{
  "dataset": "short read English sentences (LibriTTS-R)",
  "n_mels": 64,
  "hop_length": 160,
  "hidden_act": "swiglu",
  "expert_mlp_ratio": 0.5,
  "experts_per_token": 1,
  "shared_expert": true,
  "width": 256,
  "one_sided": false,
  "adamw_weight_decay_other_params": 0.05
}
Rows from block 11 of a small self-supervised audio encoder (BEST-RQ), named by matrix and row number. Rows with one number within an expert belong to one neuron, the router's apart. Each number is 500 + 50 x the weight over its row's rms, rounded and kept within 0 to 999. All counts start at 0. Numbers have three digits each.
Before each expert's rows are labels from the 100 clips, of 14976, where the router gives the expert most weight on average: "strongest on" is what is common among them. Only what is clearly more common there than usual is listed. The data: short read English sentences (LibriTTS-R). In brackets: how many of the 100.
# router: router (model.blocks.11.mlp.router.weight, 32x256, trained with AdamW), inputs 0-85
# gate: expert gate (model.blocks.11.mlp.gate, 32x128x256), inputs 0-85
# up: expert up (model.blocks.11.mlp.up, 32x128x256), inputs 0-85
# down: expert down (model.blocks.11.mlp.down, 32x256x128, transposed), outputs 0-85

# expert 23
strongest on: voice: female (100); the word "he" (28)
router.23:446477527512463583441466480513547448426485472383502515425516529525473469592477485489583311535502476543527486480464540470422506447403432504408542482533497506566461495470557528554570495449416544445506471514575476479545414465509493553452391427445529452475592464
gate.0:530586435530555566512479498470438457487566544436444547498404561487624514625521435387579483554439515444450428428487622472482389550583585482507489566505509565509516415575552498487534434544554561501564463455467504600486486465518518435461547466507471524445470538
up.0:507465506525500465448405454564485593509514475429537543552512548440524500493355619565440569496514462450457572533482521465458500473484508390517484538479486427472509471503495578527447529523536545496493568492534546389417503534455526479530424488470498485479383464
down.0:456481534497515538543511501526521522497447581445548465500507528541507496480505598495527531484568536439482589560389492537522565629530578505439515570551465483436454487556454634595508472440525547452520399440520477455507547449534553513544498397506454516544525498
gate.1:531440537514471522552458454482385532480476560478571462545492453532567610528407514512546536484423451446444518588449516473521408486442481416452587551510535465540537475533437427541421490464443509491476541571659548561545489559414469480384461487503545554506511401
up.1:467526460514460408417541605446517505481490475508429505456496539466485437463590462444456544546512603528516533482544481527449552523460527586528492547553524553467538638430521620425647428440587515502510494480355474523481545425533476487562446490455445457510494612
down.1:483454594537497517556464554559490526520518475543481570477454499483527492467473517577486541457636502526488358389485518540486491528532559408530551501417568444381506469519519568482524561523575511449534523553450549490546519532477644459506471464465466476504472435
gate.2:515491561500582514545614510590521598483558461463502480525569510425535428498461534451562495484469529595557459578473479467533455536468450520489544478568583476506525453521446501478544475495490562486480579523581507568533434475481555538551530392465414559544547581
up.2:508491498517406436504390508463505477496414494541481493478449442509442578446601528510484487559560469353425506481515511511505551523543524429554426514457429523450488550457541471480443453537501442520542447463470525433457572571513453494477506567486554470543506402
down.2:440460466518464547477553473491536582444483560479523496561497479485468533532501540494503464461538496500528464543432484538500403503563572568496526456536416530460442459465510498496497560508537389411407542462409494491518511572575552506499509440455473475565543525
gate.3:552486530375580518456482595480572432415464592476529489493534460441496505578505487562500464509377463496473492463501564540499561443530544520556497497530443509526506443524521486497423500541461459520510446464510520512539552617532497388448484481500478446536535475
up.3:518521453599437543514537439502436541599535482543420556470464534583550465437584509478566474485578500499538498527474510475492411576507495449468450492445499445429460485434508549452514505457503549500539435566578439492497511391409498533523470503535508523487420551
down.3:526508458461592382499522358520576617521414544565523573513476533521450478531523535473473506452535516513524520500554441485483548547485459521535459460616456544459464499527512525530510572495442458526493493511467465466472408486499461484561501446446396523413467626
gate.4:568431476607459527451509452543469439482476548534586519492501415477508481554493511489541537495505478487502469472474441578507533418552491447431613443489479497533463538556450482539495553508513517591490525525535439536520464544578441518538596516505493484514501516
up.4:470509537464536518570531549483544515618502417452472533529570568549538515420505497501410462512524478496492522505500470440491456538482506535552421527403548512465467477457522514419484447569485450378538455525516531469490525502379550428497503490508528501475546492
down.4:607487497469471481560574537507484528487484457488480490564413399509474516478521538536568528521483596497526449536435598404469414526493581466536520499513555542499507471498545541485460435464581462480530461559494515532544529496553488448482434535462468513512584490

# expert 2
strongest on: voice: female (93)
router.2:513461488524469590632427491428480490438530503562514473430463459591538516490447497477522568404482518477568528464503527461520561380581517505469431452433521374522532533524469494519529492550444516531493495600431498532477436537421495486583462537508440488441517618
gate.0:622479498565553557550451481475398488553559420499526543511561505462608479525569524619451502426546504473594516471450456504536703362525526450522500506558569419493545519513510398504491577443472502548508439506563450388470440483541506461437458499503527514405510501
up.0:600543517526534497601459487441437485560532431465507493528532474471561486502609487602424493420521476483569513450433504507527637421516474451508520523499611434470505505519520339544461559415545488475527452495507464443466458511589491466439504495479469473423492495
down.0:549436529486429474560529482418556549497547450520494432447562583572511543504544486413501536637467457468452469445600562534480415466483461497546400453505492392491482431543548508610504508554473535543471528477489452500454424501531518420411521540460478509454529537
gate.1:444525515525455491403563432507433495536439455427549544419459544511496533538594489426499441505399540455510476485470589497393505473548519514502468458465485545512525503430583537585492597464471455476520522502447574548502514481510484489545475520488474475504535529
up.1:533510518455488465519445504503516545421536643459446468512500424468405404527480451536515563517550459447499438525478406520432514496445464552460498553537470521518393498580485543510596485547574488573472557509489463509485536437494524524478474465475568556535535446
down.1:408456425458477473523542511604555494469553513456522465483493468605522534503393478383505499435458530499528459550414508531454393438555532564502428458463465493459591496504466482530511504527446521581512522503489539437441535479457459541453511524550516486443520488
gate.2:515529541512463538529495477548501544472427473535499548451411421529559497584507471484496454574481558508471593475584519471439611518501502568519512464595490461463561490534485608475499549484473539432457453520526384527505568528502516535526557569588503496414464412
up.2:529551523570485565584547485535535529404464526504522518467486494498490520535468511462517489523487508498556591462499475574448584473505562517571507500588557459501502503506444514534479474512460561405579488524521371633503451497484522534472497460587429474417539412
down.2:393563515524455490519534491542529473508533630487483548553479475412548431492593454527463442475492541479389586566404550582475480467469477566535505535450541502531578552480496461569388448531454539489448501590468486486512556517481476530578510495496536406551445556
gate.3:539413486494527530431454500430449494538529472484463484455451517421569518460522490576535564551557452430541569490484429652547481586458466464500535480416502567514567501466495519582444543542451460480435562559605439415489496481576464474372520563495499552428456474
up.3:538460502519536571407491480460508464525472517493446489501562465367590512461579501496465597494522496435475492477486452550521544565429435542435477462426512534560586478516541474530457525537421514490452498576553468471502506459555443467490501508498535510394486454
down.3:495511487534484544516411517391500457482484401455488506515435554456553509492535532554452532455501438527490436553462439508486488671581483583516464395461507537461487427489593541554514509568544442531432507487488491446523435440487495521497510463522435572583517507
gate.4:496523454509503519523541545356517476537466485545541545457569504466467511520572467549525389451464563479498444514506467431447527518530470595504477516446563469465376532526510629465453554651527518458531496453457506533550493534513547452554535493487447455489543575
up.4:432575494575593617509497502474528415418566468467450467522522504484469548470482471537534385393536541433548509509479476482464556510480536458541503521529523457524523494535487656415395481704464487488495529462514535524485489548495510463653513468480500534511534505
down.4:502524508519482538482476508433497432545446633412493461490473597458418399514521490434471502454506511473527623528466550537548506430457434535458556554513517620480428511527426536448481500529488534494526464494550492516495536428548529471505511483488555512402497529

# expert 6
strongest on: voice: female (87)
router.6:537555461576449499579523446497511520445469606607474459485521433544537569480458446464446629464574496524459481479498522459536546446552460456545422485484473462477520515587421462540561496513425474514437515574440383546505489558461528486496482524529546490449600652
gate.0:501453437488492546535320546406466549526470503516553414459535455487537499454542545577541542511573543532482473481504431453505472474499527543596501478411492461485512548507503465594556431433478431467467542477490506539530513583496500497448478421521546572485461511
up.0:537556532529530510434636436487431371536517582490437519467395564523508467517533448512598448492412460465541557543438512480501459584516498509376508574555500534467527471484474484460414550556561455552470416529540465515502489455501497526498465509448486459498602580
down.0:521539525499519499513451658463496536460492462421464594578454484648448536512404564383519533473557474518539445479449518527474521494459517553526384473527489496490509428469527495506565448502581543552507450548563426372420436537356461481481490619503506590476473463
gate.1:448563483464547468505419503534476466531479510575486457485524531463578469481449540520471510482500489555469504368519488423507533448512471428514529544496534460447631456581508514472437473594412497399615532481481442479599489476444463555473476522416505434511471462
up.1:470476531614459558455476487455488392486459422513575574436490557550435443493406493516573481545487503444573443445522497533562582488484482644508589446464503496490435555564420505540464461569521496470495503534587380448439503541406468523434482474495502516465493480
down.1:499449461566518551476526548615492487550474465473523508495511501549561449511578367473492516442579557427459521388528521496491533450425463422540541437591517606468586558509481459549547421511453579491532581529490525473442527569520536533472433609528446443509431522
gate.2:458460564488560472515470444505497528392572649500461495477442504549589516512545494532547496556537442507413489472516465642439549589537458413512432471386527486535473505511491551486444474549490444476446658520483436550502474478439496488554504476469481489510496458
up.2:419450516459558481516509507440517476453540633498445485493413457465611517506563524518536488564525440465460510450494458571369555617448524393494427486406529485498486499494505604546486419545387492584451597546494493544464512439519582518529529448441471476531515446
down.2:420581455397450472511450526515580513672451520520521553510454494456468576460550524468523510563475437569505381525583465492504429513535603477451469495485499481506454467442524499484512445543427460492449442446420504367534563606528504479538419427492472473457512498
gate.3:515563453548542576460520493501401518478479531537558492431592565542515544465468502558455443453541431526464487454530444527531524498467543434431555549480500547586528462561572457392501515622497561489526518456510501579500510674529455524542509530450457452438607512
up.3:515500480429461469517519510464460540502543519595551459393436555458460420496608511528409607493466497489494485506499444391545487527553504511576506540530485579460425515535415563503486512399411387477451548482493589447503586465506510547507500479481519522529515468
down.3:540510470513512509552515489513464496384500482434524512586452558452469472483424423532598450482429460493488523496582570542530520488455465506548485525476465568554507480523513562482566561369448574494450513571495551637572461518436478498455518460528474448455455453
gate.4:498473480578557565447499451507540486487518493402439536408567495481514484510472395460564451507394404517565416540507521487471490483548474605509555403496436551532485529396507449502448555524510598475572524492435456519513540428491536501461504556482475465537410532
up.4:576503436542536566459553457407555513498515541489396543483513499386484491502375488488483455532510452515569494525438452452506396599510421545487536469524459491432450599442467492488407561525567572531539538522427500514540560463560499521504437507489474403466383570
down.4:537510514454482545584535591508494388473539407541465543497487506418455567503523527434496461495534505469511583548495484562464468482544550467514515372481494435523520450500561534429452551541490577510471453471469558485491484533487417558485529432506467547497518475

# expert 22
strongest on: voice: female (93)
router.22:339455503415514489448546515498517557444519521490515598436547480461473543459433482460467544482539484501475464410441443544546528580545545553448495500532421498564508479427455530549498498466563476518546511447601473433531408496495482504567499380502501555490472465
gate.0:498432487558525476521522462505419642553481477524450623518536479492448526442464464488493599548519375550570500468450431533520595533548489590439584450538538509535463487513383536538513555536563498581536553449558562490493448559511541515544509477487549441464527538
up.0:525588490526490540519475499505547380421476532495573397485509493503533492573545512492521391511436617417462518536491565492491430379481481425537402515484483502416585488481581488462456455449439492411444435549433446515519549402461474453467465547464425573566474482
down.0:439479464521509453475471370594445563476547532492575574449495478478461431501422517540588467473519531490527586580586489463530544488549448507432508416546508514488535534508580528546533521579500482533488528476560465411553463519582484517513533489445514523475523522
gate.1:509533504437373507578593508551457536475505453493555549491485583605385564507466457500507526481503481495455510459605435457604493453539475455525482530432563523553499457551518508451434573459535495529470334447480467534486532512542428545458499498510465473512385552
up.1:444438461509512547505449528463557408595489470525453430522510515550510408600566544613495566469579550542553408428378410497449517545528606454565475549488486496453420481547482441509458533539484528547552578566495560473438422535486546475503505484523532426506482512
down.1:506478408552521562547432386489542562567486485537412510446517444434503476521547597671523501523506545484592567521482484484437472423573593465469477468456487538484556520466458498549561543477587378471529566479520444465500467492492494623448604478554588544474446461
gate.2:443430452498574507476510473451566558449569518508498514489453451519453521484429486578490494487425485533497497579480471541511555480472470454432552519480540453536528553472525463558586520483493496566490512497468483408472471443482511539542447561505506531472468490
up.2:534550551520503525529544507562454471503440553481546498445544506548522435472538489456480448545552482463480469424461504416498469536573532502587526584533409566452514488539421583477453455560550536431498462534514533570508562564500496415512554455484500476507435438
down.2:541462481515480452476470503566439514496500544453528433579503538549474487528506444522474486539445420490518489411580522557503482503437442600438544467515509539575436488478507509603406492391517468560489507569493536556519465528437448498498525521488482407418417427
gate.3:593627425534530519467535478418487472545487470499458544583475527549520470466508441364479416530461562526463448522443634480591490447569518484456484440551621500579611552495577588570513454502453435542496467538476469451598534507501459493464474474436484552459396568
up.3:568546485521554501472514552413529410540549398500478623589517484497547453498480422395415483526544477575431478520390557459568457502558515559470496451473557579535585543437542562516509469484577451445472483491452417459535528504503487443540501528412511595417363526
down.3:550469546570449531407532438489527381536497372503583541451403464512478487562513476538473520471470470505500466468572424386555482449468502548445538530516480504448529393487507480509566487540459565556523506453510532504393471506509522495607496563484474469481556435
gate.4:457462475515515551485557412519569428481478458578538473577540467501538523462525522557532461414492536465480597469500390529514414543534487400538435466527507515529558559468428491383535573478524608518480429475529510500534553486509480483445567528438460497479428459
up.4:567486485530470433545448575433376555515499522475442546391491531451449491566464547472509479595499457509515469516483566414436548428489445526502657506446477470495416479576543494612516506494466437486518501492555561510427550437481475532543428507520577445514561449
down.4:522439437590466558529452550497534578467406569518496472455530490543484494577581555394456510457603523468562463533537493549540515547387488590613592494553504626585498529473459520468477472638551561502492507475474490490569516432470454518557572460494579503515460405

# expert 29
strongest on: voice: female (84)
router.29:511518528536422445474483557496563532644496568467512462424401511496396406520539535571479441562484540569474419561508423482449472575455449492471627511629528599531497465456427520459408581556484459550459523474538466437465437514609524521419434448507515497384526499
gate.0:504446513517399476466449515514571408593558510525463477493536447545445588482623523470449568464560492431596529413525514434576601487430482546502545488439487471478493425431515544518437553524546537475462550427440408486490476531524397493499548455553522483527429552
up.0:476531565424485549471480569492436460392511487479385517571530500455502472516450551474568475519395497528444435476524559574498514516510511450486389461461479570442499516515548501462379445526351502505553413487478519585544497493375525511435423511515517427531528495
down.0:567551424513545542627549576527579551361503577504387505485580415499460583511473546509467558523493538460563529325484503515486453478478422519472498460493514542481507407435471479511613558544537552508536459482467415489496452530405514469485504544497492477521560501
gate.1:539439431522541559492475496493469573426495564522492483500547472512524485470405510523493500507521474483580475450420466572584525467515536601401552457457599485506399525506573479478389511523477495393548514476521504577558508542444548429467512481592496500440472416
up.1:548498396570480581498493544498475475431489548490490496519663444532471597476493470490503536554542450440425533491463455515602542469496544537481548473496528532507439395535428515569536501523532502473410456517483496545490554472482512476504591468538523532456516416
down.1:473510447499479539446441483555512432360544592475492468426568455373540543498590515479517494365512456453485472534541517437502507451530482434426470513606448572515469558450477460588566534479511494451382464495447567502475509575410577451468484414530547494495469517
gate.2:505541558537576569493504527569482572520442419524416431486680492496485572525492512466552611471517518552448543439447506537444532557485633403548413467516538546470501462463510510546496380510432481558581495575515503514506507544432491498482535499548608479389476442
up.2:507499509539518526500468561479464518640425435453536488556425450543417607597378490507467434538511478495511425489506478505478537510502464506546530518510524570500414480567556461567463503515496451467466437464474446477509471559545485585435485447495584491501495568
down.2:488607420474532453488446541598508558545508453410463529523425547494520449498521430576499524503461511475505489533480444551496509493549516560461520521449505468487405417458531504508546513589430541419582510484547537583575450572516545428366491500457553485526463475
gate.3:420602497441457500461544410399428499498445562482489524608475565536521556504422462493483489545496516467595594413492432561598487516506535537498590523521426450498431419433512563453465477482470482495500428488471545515531493543456411471557494531455574503500546564
up.3:575389578470407451496571460618559519522491500470492556515485534505504608553448503552394478469487520431528380487506530512414539427586505502427464531440445583557533453472444462523480531536536458500433577527493427460480433478479551508495437497436519592500578463
down.3:528480398490522485556599492502492479425510449534445582486448487483489508567475509462410464519544388510469564374496461540446519515542425515543491425468541470468408581512483553483484504557494444421459592498568495508427511501495559466518478506519587398441489544
gate.4:510522498486536515527507487530491502444550522520515460514473505503502437513448468473534551614536435521505543441458479603370520466479626551487468468503483498487461538610397585580437411517574548528543418511577433463506492450419501620534473494526591503499481514
up.4:423492493583552497543518466387468595508543628541513579504506512459475530519537564440458461538527417483548461449547448537490498358574464544501556501403495503481502491448485475382482495493528553398580451506489460540571631476427452528467492442399483511513547541
down.4:452594538548492460454509628445516550529503534489542448571553496444455417495389507451433520516481469498502508458470477525437425560553552493568496444543456542417527434476495526539401438479515522498560477493476452500489567471486440526581545487501578442585532535

# expert 13
strongest on: voice: female (95)
router.13:519527493535491465629558562460403462476526492603528393492502515512501558518480529505475530478489485403511521475466502496503523422476552477517504483441541582456499473504478450466496492534439466451454371561353562503481474600468630467490457540590478460502498471
gate.0:439516515485491538438416616572496607605574467550561485513499475509514595412468535456467506496496601514500533513516512464520543464438553467500467515550476434496532474515406469462499454594623560431524439530491495491546597487566426505438475392452579571532579495
up.0:351510466575502527465544535442476512499422414470517411558548516551400512492495541449558480498505447492524443540499460434543457365532556479507538548557479502542448493538569468552510517382596583540495431509473408487461462478465508459455481487510483411507395550
down.0:500498543462533470511491436549497565505451522576580438576472476554547516471568553435447510585557436416456539515507399552535504489485547530574509582533553509457497582487521590548473503507514429490468474500490488539531504499482532471573541512495478503502544486
gate.1:502439587555457500538527463452473487473562538508600435543575476567523442540458523414526451531611473457507507395539460426452553532480477466464495544443521570514507476499497454629378530527524428476445489443523540568511509457590550462483492411459582546488542535
up.1:435480477501615520496515407624529493447606559460502491481428470479513596511482435563522508567460537437486419531442522585507450448487503488500520442515392435498461588390476522452528500562443494567520535481422494441502502500437537492537460527554427531503506561
down.1:534449478508538435494528509450525480570480515553541499496521553496510459460528537483469510564490531530457664498471473432430507449542527458537507484511469442513444572527577448431465497503528484542574468484537466455496541465448471511531420500490350604503473494
gate.2:471411565568481474477508407543438541576453529576532574436421502407458504436513477582479532531504461417498409544525554524525499476540474496521498503512455487512445544444555402549607519496446517550495433511462497511556450574534513535566555517531486441555489516
up.2:514534477474461509500503518459533495446528584473458431537572469521396514563499512430476540475515558558533507516474518467480518429465574433460444493460515529516496459540454526568402474519494494473544535472515465501394583544526460441461453565407516513491526567
down.2:534539459514538514473488506381531497584488570482546411528542501502393454507527520484500515515490407489499477454404537478514581505462520493497440490550421459469449564471530517419553521480429511554507537464518457406559489616364400551482534441505562528560609445
gate.3:542478459567497526516521456536510453495537526572523578559388482487565480496435534455456442429543462436556573522452525500561519464538477517475480562578556545498444376431502598517511448548561422520601399437431484480552419438492511560516581512542457542490466489
up.3:524438476603513571517516446484497581395498553557508475538412531498456530582458461479500484521356474504464516502457453451458464557567558591452534593510529509484568417584531568482504441525557483481502410406466542486525495477482490601540471493546512589480492549
down.3:532477467491560495510570501485499463449527451522572633523506595507551359578498522588440562482546521472494438538481459441507587479415514454500533463511430562503541485461474599482369519389494566574511475523512496457520384515536516491455437504473503405467529435
gate.4:550479418442572533545523537520497545628504539509599516502513524447483570529470579525475460528459481516511354596496441526534472577509489545423528443454496419575484394448448473514440542470547528513523600441573539445514508578455502531497480485472446525557526439
up.4:533539451481552633392532505588501473536523511492518600472436416517536437517522544383547435501506548556470505500485513530496424488496451472420547457447502459456430508516513369468593580441523539444561509523464412432444447491512430504532477524490457529490570531
down.4:638552533460530490394415516482544475542524468644398466443471547494468488423498526422506478478473439522559503482462443473572494580494486580487497584390473494440474448510455601454597515451643472388470540451450528515509520518543470619504454450505602554612507565

# expert 7
strongest on: voice: male (92); the word "and" (26)
router.7:538467501544490434628504434463428421487444573622435400485409485582502462475509525527470478507489476535524500407513506405490438421493424538597448464532527474557553464585425512445528521499501419535460514559460518550467562498502643506516536499539466493574518474
gate.0:409496481427555465552550464469488495491520444438504533458397506451474570502501449416569436576473503439526453545531529487548471491485586449420479491557470484412503442430484522472480556449576536523522496503497612487535501520480410554602533568528506499521583619
up.0:434447479491457464540534460537566507458519556429546559443449550468539554408480531393478414567449442426560442551450556449491481652538535475506446502499594500486531426572510494488481483499512511538430480508486585449519510482431426532547537519486478555446560522
down.0:429524439511486558376513505609485545480471549440562534501450497541457518469598451525562468386590569529482523544508503432480498485477521475517503458416524426470521522439467455616598536432510472425540509599473532441496377554583496487411589435496501466574487521
gate.1:456516514498517501570543443583528521520470488488508453586424486481547532547525552392507500447527477456580465560443517589551510399548581510512478534519529536429574390460508514473523515479617555477442403535529593531490501556493517547398470490431539450457485557
up.1:549548468494512484450491486474466564476553447581465505490460520502494488509481504436489420503457480565563512523423555580459665515445426460497390528450586504521543575526538429621510458393497416494527491505452477520459516443560456432478512481458528519528425524
down.1:412535541436549555492398602524606570501509538566496508549523412427511410473400429456556495541521461485543623483521456498479401513605511372456452461525504510495545385457575514456595464601487496459444569502501556522525572669452585480442494487506443494549534439
gate.2:488485476533560504528408505489438436372516482462440464521463509522559503421400484550524439585440565515461483420569515502502476552466520528460471554492502478552511425492523603482457577444542455548428423453408544434547596430543463468490494526498548463464513543
up.2:509474444489513496487454507476509439392535442460483508537414540525566489430443523541474397619462511472422466491550526464525464573490472521442424513452547480524556481434519582492430590441607499571421375462381533476547532444551433484524468519505532478465451566
down.2:507467499472485536493390560542498556551532461629526575376493486459579551447482527537574548458550464469605513433478518535467437454621554510501423398457495540573460464493413515537546430577475560489519571480513561539471476435358535499465517458554497440594438481
gate.3:471498486487525537487645438443481479461428499496413493496480505546607530555518521416534504509546487544523520464573478539548386502451425501530509513508451560438497595457491535554437511367513572509423514576461506378485538443580454492455489482469514547473495517
up.3:498512571561405495564416572537479520516555488552527472498544572484471479567561466512544531535627447452471539536488526565493530528472442450543518484546444530475534590501542455561576494442504506587515495554524417561539503502505481571459477537567494521471493571
down.3:459533492474501517514331456579501501551549530495478500479496494468550541463467562568510477557478485457545467380481532472470466486477521507465471465524527500505549457470498507538497483577515633420426584486477474513456458548510501548488436553485518531472579453
gate.4:440537593496533434465480534478518585496566568514556533474324555510510473488551474469469532592585494526565432494464566535471469507512418505516598534596457507532561475434462565480478498493549422510569548493574502588536563470570554491500578461576468582491522453
up.4:496511548524597482493498539500522600481514595529492519512316550494537505507561483451445482538591466494530404495470506511462511508541393501548614517611455530489592465492463484469492438492571445486548532523556497536544526486578573498488587482548404532521512438
down.4:512560459553553491471440520503488487454477563543620558556468445511538468510452479558526548491488527529580505559479587472520536566550492580449482559611473637451473558530494566484460469439471466523471546525465548507472514501496455475321537384463520362528518611

# expert 26
strongest on: voice: female (88)
router.26:473591509487515438467461550465476436582506439411571554561481542474441494552577552444505386520504575499466480495487299458518461491515471432534545532510481517382503593479605440409487473440456496405487470461528488475463571407608459464444516549484477513497478436
gate.0:528594422580427433451549448505442530433538404501472473585488497541486491514466544498502544507590540549545514519490533456530472538444476513474457524489489575527489497477531492489602568468573490533562527514558510573555346473431586437562574473490494468496448414
up.0:464426573456543533585426567491475457474485562516496524390465484452529512515535508499400410545415481531489470532487508538474534429536482453574443520455462497493523498434475486488424511468472430431522498443472524437460578454471490569453498515630506552479568601
down.0:548576491516469528452480479410499496530481505471489463472514565513431454546468553377540442461527495441451512479632556567492435584415524441476480535494530401530498514541464463567525488460410600591535423491476459539472460523533529483590490438458462450530480448
gate.1:555472558474637506480514485454556488557408448564555475537450551528428524523538444485492587560586473545520564463492484420520500444546518566495426542496589534513486462539502494414532512452540569562459429485538464574532449515450540430487514519447504473530474413
up.1:506542457430445515466555540464498412415518534519468401518528407497568549516535465573469439556462431602503585405559504481563488557540533551421511540417551479553507486430407549444448433464527474537499412510580487434532482500572541463470447477534552470448590521
down.1:458513435416568569546579532522478559555560440555476573505528480519434457476506465378429521480525564532505590475533537496541439467520542522558617506567486504523510573460447491462427586555515562569495540412416491517459506487443461555573506500500511610455485535
gate.2:458422501494460535500508511529425584507626505524502627427530462602520475534469532473448498483540513481562510527438528436520522499454465465512469500424446562477493442527503548477449531500556544517452497485511460462513462430526503527483513529476583472564495559
up.2:561543482577515493569507482513616447441390568505440359575447509356457477476533508519488496527419478475476461463500537551449524488567523606426520487619563438536587482495490481479454490487489454428571486505481553505467547549418466511540454501554479538488439482
down.2:425518452493483511411409555473531550641555533536421411365467432536542524476539589480488435482523532518490469563506506606399550524507547445504477553487474530502476483525473485479626477586463337483494541481520452567510533517392535480519511469465496602574542553
gate.3:548551573485477587485564476434525497548494458591431460482484450498443360500480514497494478519454458508514547605486564560478436594630609488402462344438490513525525469499500530483490581501458523463528479451504484526460411521511531492474468468544462512492581491
up.3:550493437404494509473539429380475411547517511478495473562404527474523519523487420537535455512406500512499486574439543478546460562565523513447470426513473443529482549524474550442522611555451534467494479482370478511574517507567467527472393454497475556526571510
down.3:484456554489468541446517516498628535561521500441465517519455526519429552503547463412531519504460546612440499560484533521506438427532482488531548561490493453513542647508513558466546443533540488487463498448488491481515510498407453489397481529469550486639446449
gate.4:462566503456599613513546575571464520545407572532588514476427530495461468431610519472511506505460480436389580509419565563511413562488471408545529523456521562474536491466473489400488521467485495533496436465518478476561501456427515520472542550453493476480555541
up.4:483518540439614602535464554525491468603447529595537459497427491452502491422571506455498473526459490447423516530457579479465484515508454435486565510455529480534492473541461450480416558504519573507484467405516501490544429484431465474485521529409515497531476554
down.4:442473518507425518527466443620499460457436403605585436564486444499563462464405537499498522520634467566558469566419464508470446523504500402488465434558476483548581476419575609398539429430558539509555467487499520470499451560603512588477567584435479478452515573